Weights of a small image VAE.
Model: 64-pixel images, encoder patch size [4, 4], encoder depths [4, 4], decoder widths [32, 64, 96, 128].
Training: adamw at rate 0.0032, 8100 steps.
Data: 194171 training examples, 10.7 epochs.
Rows from block 0 of the decoder, named by matrix and row number. Rows with one number belong to one channel. Each number is 128 + 32 x the weight over its row's rms, rounded and kept within 0 to 255. All counts start at 0. Numbers have three digits each.
# convs0: first 3x3 conv (decoder.mid.0.convs.0.weight, 128x128x3x3), inputs 28-31, a 3x3 kernel for each
# convs1: second 3x3 conv (decoder.mid.0.convs.1.weight, 128x128x3x3, transposed), outputs 28-31, a 3x3 kernel for each
convs0.42:128119141116071132140129127124074096160168094121152115118087125126135034115117143131116151140088053142127160
convs1.42:095132139070135158137117089097117143095189144087112097150118113166138078174131118126162151168143150146171094
convs0.43:127087095102077045115087103127096113084072107110110132131129155126113129129094116144072111121065098146098120
convs1.43:148241196176233169113176142122141130138064103157113143155172141128162134106123135139146133069103134108110116
convs0.44:146109081190070147097126110146112131144138103125125129162129106168184109135140137189137114150130157130118119
convs1.44:088111178028105054048135094133133124132165099120155127145127158190192136165129128138190142137178102111102075
convs0.45:120168160138176149155131118145193125157139144110106125138145132087053108119104149117100102139132134178161138
convs1.45:153087121119139151117164148126139126135175140128126121139132147116088169116091119119170127113163098149142096
convs0.46:144131137159122085124095132102102110107082103110095092116112113144060083130122112160097096129122087141114119
convs1.46:191204136238194145210186115166116133158065132164138130171126096127143136090147152148130137109121132089132147
convs0.47:083102140114122107092139128113092118122136118137140111119096135116146122130138145100116122136113076080097108
convs1.47:139126120165108172200153154112129111113141124105109102112162164073117123113095128119129117155151133157138148
convs0.48:119106108124058100153156160134177158073135130122122125131200158095102098135115081128076105133092104096117142
convs1.48:062071115153189118040091130174114129177101102134170130115043164127073146129092171119152141117143124080073098
convs0.49:125141117137232101100168144149104103133113124145147135113168110132193079113150134088137120101242108130113127
convs1.49:149195173118058113126182152130125127147101132130117116106153114173166088083132103180127106116017077092064124
convs0.50:140159164112120138127146105105089121127117119125130134111086171115059130171075122137190137126165119109120113
convs1.50:144152110095197190098103219121122118084144119134117120142113166166181127161157104135132132139149155103126138
convs0.51:109105104131141142121142165090121157136124148140120129103153056082152076080113103145122111150102093175132165
convs1.51:132102158122063073183104080136142118124123131120115120138154104136125085120135118134164142136105109130124109
convs0.52:164145120168110025138197129118122128117128145110160123155128132136212137115202105151161130168136116124148161
convs1.52:129057137151151120194133111128120158104172131142136123117060081117196116115079082110066146142157173105104154
convs0.53:118101125092041124096127135133155141113123150119106091138139157085108154133056105169086128143073075137088163
convs1.53:030132115255221145166190122121134144135130108113140138142138155084161111151077108096140101169139157143120099
convs0.54:135120133114152084131136113138145134138126102166105118123157134139203121119141146135119133147095116128128138
convs1.54:106068088113179147155133154111118119097168105103099111112124139120104091099092117120121113152130127136161143
convs0.55:163143119093076145090110176081091097167133148124145162166135124108178126114132111127095125132106110154159107
convs1.55:122184172160118137147174126136150140157137121128126163065162131076137112105099091131110104155120108150157124
convs0.56:132146099171044118121132123093109114151126162146110141160149150225061147124200145124155103155030127114143149
convs1.56:158152182100106054164174099118108112115130125129141131112078109147141160133158079159156104115158081135141136
convs0.57:131122105122167107104070104134112093149112049131101110140145124132156195130100184110151138113179157125132069
convs1.57:206115181120074131154146113101132125106113137113105115112147090099109020109060057170128151126083146126103187
convs0.58:109102130090081172172133119147175178132116115119121135120168172039115118136142162109054121121104108131105135
convs1.58:151133105192127129095164170133149111139094124125145123122111138089159148111126186176189172150189154067009085
convs0.59:112064086151158118132119134165135141137014170128120152098087099130099095110146132132062095141168115117137105
convs1.59:157185131156104111148182143134127124145071134120138102119199111091129161069097104146139220135115185116003163
convs0.60:163128136074000115096092137091115101120107103117108114129107148109060137189092155145112149109055090120062109
convs1.60:108131129213240255131205157098081123094138130106106115132063105082065068107083110180131127192198142145147123
convs0.61:130127107102108115110168144138133133126104154095119121113092097086031146124141142106099111109079116106112145
convs1.61:148115102112146151119151129141121152073138123109101115102109051168108128124186140119103181150133172103110114
convs0.62:108130148110167188158151100125096132146055111148157131103098150105152166123106098128152180113161192094113136
convs1.62:134163122051099142123102162122147112122157122113111101159198104156147121112106152182109187086068146140102126
convs0.63:130136141086138181092134151138164115147084142105139124090170136088114105145155117103112128113129144155101135
convs1.63:164147135154144161097101106129116127140101144133116129077099101091074107085141093136143186115126115124091123
convs0.64:133140102154255127115105133097129133103075160130167132117175144135149156122125125139161117130244153133165110
convs1.64:150252188085080074120102112125148125163086131118116120161225119114136115138118143141149139036077064103150088
convs0.65:107101118072098125159093130158114098201172075143150095116146124100162108146121130065110114070000114134101123
convs1.65:126156150131093154127169080115149140113138142118170131112031086103053089178086095085155133168170187102149159
convs0.66:141096078125058054158102135135122137117156116132175132092116125058086113142143118130069097126050047164138135
convs1.66:134080084203126182167211144107102115098126129116133123121123145170123157113115114148123116198142171167179140
convs0.67:139140146142071116163114180121137125146133141117103111109153132132099129093151170143149134156132111133122147
convs1.67:115150123139152080131174115121104125133111128108124143070099095080063115072081083104131100135091102152168161
convs0.68:105149120086154081110134125102137125128092135106077141115134088128115097120107079140181122081127073121167118
convs1.68:054110127162102179155145149132116114126096133124132107065160052073159132077109106079056172208083213122127225
convs0.69:126102151164176172160129112121149127125157128138153126118127136121218088148125114149176115099144114141168104
convs1.69:089093086052116067083125116128150133106153123121143129150167178238230241201213241140152133154185122129143126
convs0.70:133133108146143149078040116153163154155101140164162150114147052099138116109172132141116092130167150144100052
convs1.70:150193183120129125141140154101151135143139147143132114173146152173111167090114128147108121122129109112146108
convs0.71:103093150098115114135134132138147139124136118135118110137094169143030097147157107113121115130122082122111089
convs1.71:122102147093128142101143158113125141156137148117120119107230178172237212184232177133137120157183120104142113
convs0.72:100114114105139130146152173135125120107165122126117135129068119116170121129157148082064051136137118110157137
convs1.72:127142101144184207181200157123107108106153103083112105127084152095059142127101148132149095150128097170187105
convs0.73:124171113097142119114196107116120090121159104131101109079108114121255145120112092116158170123165142141200197
convs1.73:074124155019150128173113088136132132110165113135099110176124099155101086173114092133140122079116112125175131
convs0.74:133143132135131130140125142168097119076191075160162109136158203109094154140154147138163134142140139130142141
convs1.74:103160198052119154127119142114126129154137115118112125118187158107073153079144103149108129082106136135130135
convs0.75:136151152115200190132181147087092093119129129124119149135196125108141158102128137107142141134128153085105119
convs1.75:177184161113119138195170165104141130104141157103090129167176145130100143091117171121168138144126168129113151
convs0.76:092088112115092119184158160144143159133148138137123130147117129105122148165157148119060092128069102167150140
convs1.76:120105100207211191157186178127095129109103106128119132088053092099132110115096116113174113189233147134173149
convs0.77:061081115137146141103161138111139157067112146120171127142109169122206103112184133099114147115166131133145201
convs1.77:093138103080156088130180168111109128188112112136116148201139100125131152168122182151163112081144097114145151
convs0.78:121196179162255255138179163081099108092094111109090110118134144091147154120103096122216193139255211122173118
convs1.78:103081103050002055088012042156145176154149159143117151160160150191145152138122111098116121132120127165171133
convs0.79:143103121135115126115107124113088126111057112147142130074041100086000147105120109136101129136142168150128146
convs1.79:136134179145160144144143111125131114131100130134152151144171140097118151133101140129139155086070092119077123
convs0.80:128144127119216164133086121118091139159092136142150121121098107081092115120108130149156138160255154154099115
convs1.80:174157171076095088099101110131132135131123133114102114136165143152122136119173094158120158108138120173145169
convs0.81:143100103149121131136122196092108126119128107120132140112188131105089217091109182156118118107109142150163155
convs1.81:082128151130130095158136106136135119129108110115135131116114107164056105100074105111112138093026109120117111
convs0.82:120157143121019142125119166131132123153129148148095111155146159109131118090121116129142122141074088131111158
convs1.82:133123152182197135068143130123110139120153096145129129113098104091108172134109128105100136148125104123146110
convs0.83:136124147121082124163148135050055081075081068119078107091079121106073129099067112141140137139099117145110141
convs1.83:155133152148146121135109109156118132130088137152147130123121113098088126146161155126134155100127112135109130
convs0.84:110076154069081208120097148159087131151111105153105127153147147145009090116143157100107142110124134166127125
convs1.84:086125109100158169131173149107124116110127116106137121134159096123085099138097088128117120101080136140127147
convs0.85:109098075139125102127139121126143158061048140084054136110106126133136089114150102099065079144141101155158119
convs1.85:116124070170191076156113114139116173149084105158171150118106130120127116164178146079113088059142131094009086
convs0.86:129089085107112067133114154178167143158202146163174130120113126111126144117112136119117106126103113129136143
convs1.86:082096116116117137133106109138121132103187144115124133104141156121143138092105128110121094165134178125134135
convs0.87:166158149150132170142148175152079142152098128104128124096125078102162097129127124130164118126125168166126142
convs1.87:176216196056131151176146116114146112096147111127085126143101173122117075103120107161170151113157115114188162
convs0.88:137142121130217183111099108118101149082043109106081118112126076121116063146097064098159126138203211125139112
convs1.88:229175168170069045132099048145158131151152161152162124154179135107211123151160152155122164121147122141105157
convs0.89:129126144116160144122186106116126138096143164142139150106157052117151130132152051139141134143192189133139141
convs1.89:142125111199186091025065121136126126131120103128174159141109149150147116104100155095086136104169139107103093
convs0.90:145186154160147086122129117166172168126132170107101115158134120149212106094114150125070109114116112164129158
convs1.90:162183196208127145128133094124116121141125140104154130091057161095064088102048087140161157123121144109079139
convs0.91:169135160143069141144087128124112117117157121111135122099098092147138181117156115149097114180079096127141133
convs1.91:152106107121104105117103139134125111131146110111114154139124161158128225095146139097137076135146101152157094
convs0.92:153128111162169171150156143138184165176238145145161100122119083134255102153130107115099109153164113125147150
convs1.92:051055087088058090112046056132121111130213117100113130143153103108184151110099107128153160126161132127192120
convs0.93:133160119110223196141147140154102120175125131147140144129106181098126123130087118118169137113224168172168141
convs1.93:109119145114065114136111141095172134115158159099149130156220111163198135141193104118077146095146164139118131
convs0.94:134168140159235171078106132107117119095065130110085115124115117106121130126107130159162144150236183142109118
convs1.94:142155149110108118114091103151140153148099146144135123171182103103158108123107133121089148094117109117104145
convs0.95:144112138159234122092093157090127152113138134104101132129120085106208151126123161127103079129175147115114159
convs1.95:126147175136108067115175070109131147131117141128119120086143146062133129146155221129190163140117083110090078
convs0.96:132126124127175183145148166126127160127120142123141165167132069121118090133112168118119083101164109124128131
convs1.96:202172172146108124191141177135135135127072132121105135188094135145118144097177167154136149106103134120128125
convs0.97:116141146142000122113154121099087133134163129122130125143000179139152097125169164172159201168072079110139129
convs1.97:079054066082144087097141135115115108112128127159128133155070096139190194169117199121133132149192074103152052
convs0.98:129162097164150122146134111111140130085147118123122127179074101085014127123034139149156120149113144133122117
convs1.98:143052112074146130120092074113136120102196135133152123125109117193115169199154200087117136119134082105085091
convs0.99:135106134121045088161026116126126138126173104138157115130177129084038114132076129123119107088009084135106108
convs1.99:141140129223236225119153117106107142095137142122121139111065151139151112119180143139163108217164179153155142
convs0.100:129126133097100101105115126145116130108166109135129110117105131101157114124090105101144140134157143139163166
convs1.100:141182189089208164112139154150124117143103140144164124193113089230148149145121143136119088102142126162155145
convs0.101:133159170091109086161138082129119130141132104141182134166169174089096112107073152129121162129101158141096098
convs1.101:231168177167211172079093084136153138113173119100118161159067095099053012126099105114079083144107096147121108
convs0.102:138119137106097089109104139108121101135112117143129105133140161065123141111103164132119145132074107162151116
convs1.102:120124173235149150127181145116109124143115118113135106034121140014013062113085154101090089126124168135106123
convs0.103:131112091123208087118143153138144124118040119139135147113141110136115129129072090127103104135183118145135126
convs1.103:130160124119046095200136147139105114182067138132152131174191225113137093050107093136135052105051096143049125
convs0.104:135150132115080073128155165146185142138185128075039079136161121118124093114106136164119151146087096125146141
convs1.104:054010050202164181085108086123100128113154128106130102090064123159141163158132099098096114190169182142121138
convs0.105:127131139068174139071134105133133128159103113108137101161160156172154195198197123115142131085109146140158126
convs1.105:199177190091045125160118201112128133128165130132116104115085163113132135130086181117090137112125137108103124
convs0.106:088119161078117173139133125122106142149113129131130106189059128117094102098106136095119131122146142138143126
convs1.106:116104136109105223150088240130141130141132122129125132109199107066158126092003145123119114111101153142062110
convs0.107:109044062108074058132102117141120161105124119132129180153165190117112147135117167120077092118086065115097103
convs1.107:155164162238208223197236188121080110117111097103090092089107128079063150136111148123134146169109169154138144
convs0.108:153114165120170154151162166141100130128113150170124115153130099129232143125134151116117138155193148169130116
convs1.108:088026161121101130092071142125101126101139126134103105145204188162167187122139125114087129116134088123132132
convs0.109:137112146146116174128115143121119126149105112131137134142113152125097218170130185117115108140113114145101137
convs1.109:102120107244163136120114110131131131140087114145126116083099181093144160081080109150172163133154120134124099
convs0.110:130125093136137117150127109116174164123239183109213189128128134107181128101142127130087098164120111154173153
convs1.110:161183168141170171139177138132121105145173148112129104118152147123144149115088146160169170162174145110153158
convs0.111:162131128171096094103143096123122111109142127121125140075193130181156160161177113151133142163087136129161152
convs1.111:165127193159193106104171134157140125142115121127108143115091117105076146096183117146142166119182140122125150
convs0.112:113136134172215165131180177116136110123145118131111140114102126110137116143163179130121158155162148138185180
convs1.112:067041083041040085134102124108109100095169135100100084074123113115128070132117138075128091114127106107139096
convs0.113:102079138100107066134120147113127143112157123113120110130115150107178148106086136159140153115125125127141144
convs1.113:123142160060151107139140120126126105110147118130098133133110146145124125199134130122152123138178086125180104
convs0.114:129100067172179120079086112087130164092090143144111135133184103179180111137223203107152111142154125122122146
convs1.114:173130143131064031197137116119107111164105116137111127099064135118024094118076080118161153124093053118143086
convs0.115:122089058117022036144098124153172147145163150121154121140150131127120120117137109114086091122053073160114129
convs1.115:124130089177255178149218139130123104123130123138118114110126157107070172142099111132149079154190140168185154