From a checkpoint of a small image VAE: batches of 256, 194171 training examples.
Rows from block 4 of the decoder of a small image VAE, named by matrix and row number. Rows with one number belong to one channel. Each number is 128 + 24 x the weight over its row's rms, rounded and kept within 0 to 255. All counts start at 0. Numbers have three digits each. After the name is the row's rms in percent of the matrix's.
After each channel's rows are labels from the 100 images, of 14848, where the channel reaches its highest value: "patch colour" is the nearest of a few named colours to the mean colour under the peak. Only what is clearly more common there than usual is listed. The data: microscope photos of single blood and bone marrow cells.
# convs0: first 3x3 conv (decoder.decb.1.0.convs.0.weight, 64x64x3x3, each kernel summed), inputs 0-63
# convs1: second 3x3 conv (decoder.decb.1.0.convs.1.weight, 64x64x3x3, transposed, each kernel summed), outputs 0-63

convs0.18 119:110051082121122123117133110109123106118139105119124146152120103115136132114117112122110114116148130138051161098102125087117141099136113090101124154108121162114118075100110153135116130153120100
convs1.18 117:158215149124109140147165120118119101161117119107138143148161164136118128124131139126130094152101131118162137140138122144141132155121119124166140122124144043145112077108124143154133135122142114
patch colour: grey

convs0.48 066:161126118099087085143120114138168114129102111110156128119096089118156142138133133085119129116127138109191111171148093122127164121122183110097157091132134136111112119120100146143134107105162106
convs1.48 073:191116113143119085122043160124130150149134141121152102145148172164148116102133110112127120140087128123106142109114126091111119134112132121075153161149116119113126144143149106144128122114143159
patch colour: black; blue

convs0.5 126:122132169189114139137128155130103113124108164121106111156113139181161140141123141158168127138149132138156109105143190115116078137138109130155146107152139134187136123165121157125129124155137141
convs1.5 117:139120097127126118126073123095128116112128100078122179140132090094114139121110082156103117113149114088139114086153136134136095148077119108112104128062124113127138096135130111147125119125100129
patch colour: black

convs0.42 086:153122108124138100142133110141121144029122100105160047133078112135120148137120150124109119104147133132164149128114118149115160106154120131138130092130146160112115135121123126132140099151127129
convs1.42 042:136135134112128144108147129139113095134152154142115159126079053184148128121156123123137148088101146149119102156075138118129140144116079162122119138115099115144108120122131118139101159137141079
patch colour: black

convs0.15 117:143103112114051131129111104141108155144119125100113129125123127094131081137132118117126099094084134104166057169120110114139129149128081144107099116116128137122103145159093135107129108127118144
convs1.15 116:128116144136181101133081145136131123083132117127129170117154100138084148130106120171123165137178138123138133129123143122137150125102157102127118127084160059136136071126140107115111146141137132
patch colour: blue; purple

convs0.22 129:128110164165142119133123182111175125124168138127213135121137138138117105125124150161140146181161137131098138119126166111149147111135120133133131160134122139129166133140167177134138131127152148
convs1.22 163:115155031140127109127106104115088128125132116121072112141103142113133110115139141118091138123119118143136091131128127160071122129134110128097112120122116124112165132119133053139123111127112138
patch colour: white; black

convs0.35 104:131132111133132124153128141141180119119174084148155124127129096133135105144114152131126157139127153137094125180146148123121160107141105171129137150165142126116068128167146159136152110161155183
convs1.35 109:132128129140134175134177178109114128155151086082099102118156159116115141129147132137148107177115127138141105132126122106125081093154146139114156122117093147164103100120152089112131155131090114
patch colour: black

convs0.27 133:131134100158130129098122127116098128128080152151078124142124142130139152123137100145151113116115091145119145102117169115140074127118147108140121066113107125146146135135108138070104116132059107
convs1.27 120:170153135126106159112108152130134113095123116056161183112153137102125139152115123152143122130152106133097151123122142107148138134097139149120074095104143076147129146117131099177119115130143111
patch colour: white

convs0.52 100:122125063125126132098130146115113133126115187159167129085135161101123093126119115128124110146136081114059122157111132118136172117139138118114138116113103145107153136125140144085108128139081108
convs1.52 108:146156048120163141119151108151124136116112160138069154103158100125140161161097124118131154115120121147074168133138140149114147140141124142130110097126135098119167133142139115165117147160139122
patch colour: purple

convs0.16 047:134104121110101148136090121151124108158123105150158099087141134114120135114111113099103094138137126104142107101124113080114146124075114082083088108134135153109109137147137139172130097109186122
convs1.16 063:175121127121097091124109138129122126138149146101105156105098184130152109102147136062135167170167122165112109106124122153142121133155151102138160133149116104105127151089111136136137130107169122
patch colour: pink

convs0.10 085:083135149095124140135137103138133129107120124165152134103148119110102067139120129073093101101072131133122130115137089076135178129093102121144148132132132120082123128130102158138141139101132120
convs1.10 072:133148118142146139129135169144106125094109114101113177110149102111110155145087089180150112119131151110128151097121139114150104140120150111115094125084124057180133103117133107143100119127116115
patch colour: black; blue

convs0.0 113:140141135119092127129094103136109141158082131146147121131124088103073132090095172134119114121124139128137120100129131131120144166120118085123102117165141151126125129058093151162110115137149080
convs1.0 097:130147135133086102132115105136129119099132119133138141094152167095102133159226074106116131136122137123112119119116144143131135120151142085135162138145132089090112122093129116098117145133140099
patch colour: blue

convs0.40 129:128116126167141129138126167124099129131129134102123131130136106105124104114105139157141092161146131144100027130119165115131054125143110129125132083131123123141097128137156157135132115157135152
convs1.40 157:137130158118122141135158059113127146130135105148099114129115161111128130162160137076074149116143119141140096147197125095136144111105149129131118122116139134127141123137131142128135189124181148
patch colour: white

convs0.19 104:127125166111071107132140117125108129141119120109151087141114127136127055156123134110104111107088140125126096162143112112121172119122064123141178129134137146086132129146075131135142133114142131
convs1.19 107:153118134132142148131093159144109126083115123104114179101124107101124149141103089190146134129124141126121136103105144096136116139101162100105084127084147093178142094123122100124112120104108109
patch colour: blue

convs0.60 128:131116115167115148093119155090105125125087151151106120149121140124131122135136090159157133150129095150110118108099168143128102113140133106126128065100095130132164095127104148084101153146074113
convs1.60 112:162160126110110141122075101114116098108122112039118158124138133127126107136128108133113108108120123112110120134155142116122150136115111138124098103128149075129143106116105085184126168159152118
patch colour: white

convs0.3 107:150118158101107134155130099131102129126124065109128154143134082151138080142109152091103109109139156140157106149133118109136109117121070138136106133158149122101071134142102132146150119125172155
convs1.3 119:141142124146098166130120166118111127105116107092087128098118180113141107149153108168136105155061133125137102131120128097133091110103131118109104134124123131155126135124114054113120142105108094
patch colour: black

convs0.34 104:118122146098073122151151106167116121125084159132118100132092156143144080128126166098104112097131149121166105126140096132143138132141091155144163083146153133102142116145115102160150121113154162
convs1.34 099:144129107123174147117106166153103105107120144084135170109125103136130166143071104155154119097156137149088141116095139114145139156105138130131096110103130082148162090125138158118113151114119100
patch colour: blue

convs0.28 092:128089121149143087123138152119122150104170143118141081140142105149102127144120098137146116165118122136119032140143142122088105151156120111121134134133114146134097088128128171137118161154122103
convs1.28 076:147165152119056125146186112093116122127130103111084159125156184113115107166154125093115110142136121126133119121162108108136129112147126141149126122144144130150112097164133112154127154092143097
patch colour: black

convs0.11 080:121117122071134102127150085125162135108150111138134116105107113110104083137086127048075123100103125136100101158129089115114130113126098152129125139129120121087093110149128135120133142143129152
convs1.11 089:141147092139098153135125178121096116118127120072105149084152145121117170135113112160165100138116129106128122110144119107133101107117146146141111134108110076173126121123170078146118158133102103
patch colour: brown; black

convs0.49 082:103084121114146098134105127125139130130115100094158114127121087138125119103106128122107165100166124149039133114115131079107152135130145124117170105116125182103124100098110113123128100144138126
convs1.49 082:155141130131068129128170104134118148133125137151108146139133152155140111120156130176166158126098141096127172125119136134154140140109121119163150123105132162158098194127170130137132073126102120
patch colour: grey

convs0.30 117:129132098173128131082141143101111125130103160131110139149132149116132140135127089161176118134109082128114130130115179136133106143121158107135142109095095116156157128140139112085086149120066096
convs1.30 105:159148111132103143109084108104120097103107102089123174098132130116122123145111119146142120095114108114113143130107137139136130141082137155140050092112145087160141100112120093162117100130142105
patch colour: white

convs0.33 085:112115128075110131137136106123155120145153101141138124107126104123134065118089136071079136110106134138104111178132094134121141116137076147132125154143124151078098120154155150119137125134148158
convs1.33 093:146146096142109158131134178124103119122132113062100150097160156111135160135121100160158116142097141129133117116113115097130086111111149147109105123107110094172122132134144070108114146116118089
patch colour: brown; black

convs0.53 126:110123152084064118145134104145108117135110121099125110127108143150127063147127147087086109096118149110162075123143082116128152121135090140144131111143146108083132106134102118139153125124142139
convs1.53 123:146139121131130130124096160148110097089115127099119184104124108128116152170096100187145134108130138124112138108110138110148128138097142115134082124103153070164154079119128121118108154107122100
patch colour: black; blue

convs0.37 086:130144154072101140153125090152125139127105132122123112124126139125134065115117167072079121084129156114137126106130073138139137132140073134135123104147154124078134124124120116146143118107153152
convs1.37 084:149154104128150140117115183145104128088118135089124162107137129122150154145096083169158122122115135145094137092089126107127107144109147120128100114105131081163164115129131121107100155096116083
patch colour: blue