config.toml
crop_scale_min = 1
encoder_activation = "squared_relu"
encoder_widths = [48, 96]
loss = "l1"
decoder_activation = "silu"
eps = 1e-08
warmup_steps = 810
Rows from block 1 of the decoder of a small image VAE, named by matrix and row number. Rows with one number belong to one channel. Each number is 50 + 12 x the weight over its row's rms, rounded and kept within 0 to 99. All counts start at 0.
After each channel's rows are labels from the 100 images, of 14848, where the channel reaches its highest value: "responds to" is what is common among them; "patch colour" is the nearest of a few named colours to the mean colour under the peak. Only what is clearly more common there than usual is listed. The data: microscope photos of single blood and bone marrow cells.
# convs0: first 3x3 conv (decoder.mid.1.convs.0.weight, 128x128x3x3, each kernel summed), inputs 43-85
# convs1: second 3x3 conv (decoder.mid.1.convs.1.weight, 128x128x3x3, transposed, each kernel summed), outputs 43-85

convs0.7:52 55 51 39 29 58 20 49 44 44 62 46 51 43 58 49 51 52 52 36 51 45 31 72 38 50 53 53 40 54 49 49 54 49 39 52 50 52 54 59 48 44 19
convs1.7:58 78 64 44 34 54 21 47 57 42 47 62 55 39 53 52 33 61 42 46 49 50 46 62 39 45 45 55 62 65 50 48 55 48 46 13 47 58 53 36 42 48 36
responds to: smear: peripheral blood; cell type: segmented neutrophil
patch colour: purple

convs0.63:55 49 40 43 48 40 55 29 65 19 27 50 32 61 55 52 59 35 50 57 61 46 32 75 52 61 55 32 53 40 55 48 75 54 60 32 34 40 45 53 50 53 48
convs1.63:56 51 50 62 70 45 35 43 41 56 38 51 35 37 33 48 60 55 48 45 55 53 53 14 54 52 51 49 44 40 55 53 36 52 46 60 51 50 58 50 54 48 37
responds to: cell type: segmented neutrophil; smear: peripheral blood
patch colour: purple

convs0.103:38 53 45 53 03 40 46 61 43 39 69 43 59 16 57 48 47 50 46 43 46 60 54 38 41 48 55 34 45 64 51 48 55 43 48 55 58 58 62 45 55 55 17
convs1.103:65 26 52 48 31 44 50 47 61 54 56 49 42 35 49 52 54 43 59 46 55 46 53 09 49 48 47 45 30 57 54 53 63 40 50 40 47 64 50 65 50 36 58
responds to: smear: peripheral blood
patch colour: purple

convs0.31:43 59 42 52 40 31 38 47 41 62 47 50 61 46 62 59 68 49 40 56 59 60 76 30 38 55 50 41 44 60 55 46 55 47 46 51 49 56 51 56 58 58 38
convs1.31:47 33 57 47 74 46 42 37 66 42 61 68 64 53 55 51 58 62 53 47 56 47 53 38 36 24 52 34 42 68 51 61 57 57 48 50 50 50 59 67 48 45 48
responds to: cell type: segmented neutrophil; smear: peripheral blood
patch colour: purple

convs0.17:56 43 50 51 35 42 17 46 56 39 46 48 53 54 59 44 48 41 53 43 44 48 39 69 53 56 43 54 49 45 40 37 46 47 45 53 42 50 46 53 46 57 26
convs1.17:51 79 69 56 36 56 09 41 45 61 51 57 55 47 57 55 36 55 58 44 47 47 52 62 37 50 45 43 57 59 41 45 49 50 45 35 48 59 45 52 48 47 45
responds to: smear: peripheral blood
patch colour: pink

convs0.3:37 56 47 26 39 43 55 58 33 40 64 38 44 46 70 51 45 52 57 47 56 53 37 43 35 44 60 41 20 46 76 54 43 63 44 45 68 58 46 58 62 48 40
convs1.3:57 50 42 50 63 45 26 38 37 38 39 55 55 57 47 56 74 54 26 42 59 47 58 23 37 38 48 45 34 43 49 53 50 47 54 50 50 53 40 52 49 57 33
responds to: cell type: segmented neutrophil; smear: peripheral blood
patch colour: purple

convs0.91:39 50 46 65 32 59 57 47 66 56 50 26 40 61 49 29 43 49 66 61 54 56 55 60 38 69 37 46 47 55 55 33 51 57 48 40 41 51 39 45 25 40 54
convs1.91:42 35 39 51 45 52 47 38 56 32 60 62 56 66 57 41 63 49 63 58 48 58 45 38 62 32 54 44 44 35 45 48 58 49 60 56 46 44 27 55 37 44 66
responds to: cell type: lymphocyte
patch colour: blue

convs0.64:40 43 59 50 51 30 55 62 40 54 34 51 49 51 47 47 67 53 43 43 51 52 34 66 56 46 51 38 62 53 37 46 53 39 56 56 46 48 22 75 47 52 36
convs1.64:61 43 53 54 75 53 19 32 40 29 36 62 46 66 48 48 37 59 55 46 41 50 43 43 43 63 50 43 56 53 63 54 59 51 49 37 50 43 60 46 55 40 33
responds to: cell type: segmented neutrophil; smear: peripheral blood
patch colour: purple

convs0.107:57 59 37 60 53 54 34 40 59 55 47 45 48 35 42 40 56 59 66 59 60 62 46 63 37 53 46 39 47 41 46 38 52 60 63 45 54 57 19 47 37 52 55
convs1.107:40 54 38 57 37 39 34 40 38 45 62 71 56 48 48 49 73 60 44 49 42 44 47 39 60 60 66 39 59 62 37 52 46 49 67 52 43 45 54 41 47 56 47
responds to: cell type: lymphocyte
patch colour: purple

convs0.108:52 71 46 31 62 53 42 39 28 66 43 36 59 29 47 57 32 49 56 56 55 54 59 57 56 51 61 76 37 44 62 61 56 70 24 45 56 63 47 54 57 55 48
convs1.108:49 35 52 53 50 47 42 63 51 56 35 60 57 60 42 46 76 52 21 49 50 38 50 36 45 05 52 52 49 52 49 53 48 44 35 40 53 54 44 61 57 55 57
responds to: smear: peripheral blood
patch colour: purple

convs0.109:69 44 39 44 72 42 55 42 58 33 16 60 60 70 45 54 54 48 38 68 65 51 39 54 44 51 44 68 57 47 47 51 55 54 46 41 45 56 41 39 56 54 60
convs1.109:39 69 25 59 44 53 42 59 48 62 64 61 50 50 35 57 41 52 47 59 52 43 73 61 42 62 41 58 58 68 47 52 37 47 51 35 69 49 49 78 46 54 71
responds to: smear: peripheral blood
patch colour: purple

convs0.16:59 54 56 55 22 69 99 61 52 42 58 47 55 63 47 58 59 49 42 31 50 29 36 35 57 57 62 54 65 75 32 61 59 42 52 47 32 35 51 43 60 60 51
convs1.16:37 47 46 49 28 68 21 48 46 40 68 47 46 51 49 53 44 66 70 53 53 48 53 24 44 54 43 58 39 44 60 54 54 61 40 50 63 50 46 55 51 51 54
responds to: smear: peripheral blood
patch colour: pink

convs0.78:48 64 41 53 38 39 30 37 63 33 69 57 50 39 68 51 52 41 45 41 55 52 36 54 44 60 47 41 45 51 53 28 60 45 54 33 60 53 41 32 50 61 68
convs1.78:35 50 50 56 44 33 49 35 55 60 22 64 49 42 51 47 68 55 55 45 67 53 51 42 46 52 47 46 50 66 63 56 39 53 48 32 47 45 57 80 61 54 43
responds to: cell type: segmented neutrophil
patch colour: purple

convs0.35:63 51 37 37 72 43 51 44 30 58 28 44 52 65 51 46 69 52 35 57 56 54 42 57 47 38 47 51 41 36 35 49 54 52 43 46 62 62 34 57 60 61 52
convs1.35:36 58 53 39 62 47 27 41 31 56 54 34 63 54 50 47 64 52 54 40 50 43 55 48 36 47 50 41 34 65 42 50 42 56 48 91 52 56 58 60 55 62 57
responds to: smear: peripheral blood
patch colour: purple

convs0.26:50 71 38 44 31 49 53 57 36 46 56 45 69 51 18 55 60 89 51 50 40 55 45 46 54 28 56 68 46 54 69 60 46 63 43 51 68 41 60 49 59 63 61
convs1.26:48 40 49 67 61 51 44 42 56 46 44 39 41 56 46 49 56 22 46 50 41 53 37 58 61 49 52 53 51 42 54 41 49 50 64 63 55 58 57 18 56 54 36
responds to: cell type: segmented neutrophil
patch colour: black

convs0.37:64 23 70 50 60 41 51 49 64 50 43 37 66 46 28 46 42 39 63 53 24 43 56 34 54 56 41 42 67 46 41 46 51 45 69 46 65 30 60 38 50 40 43
convs1.37:33 30 46 57 43 71 39 31 58 52 34 67 56 78 67 49 50 37 36 44 47 56 66 58 51 16 46 43 52 56 56 52 35 44 51 52 57 48 66 58 56 57 40
responds to: smear: peripheral blood
patch colour: purple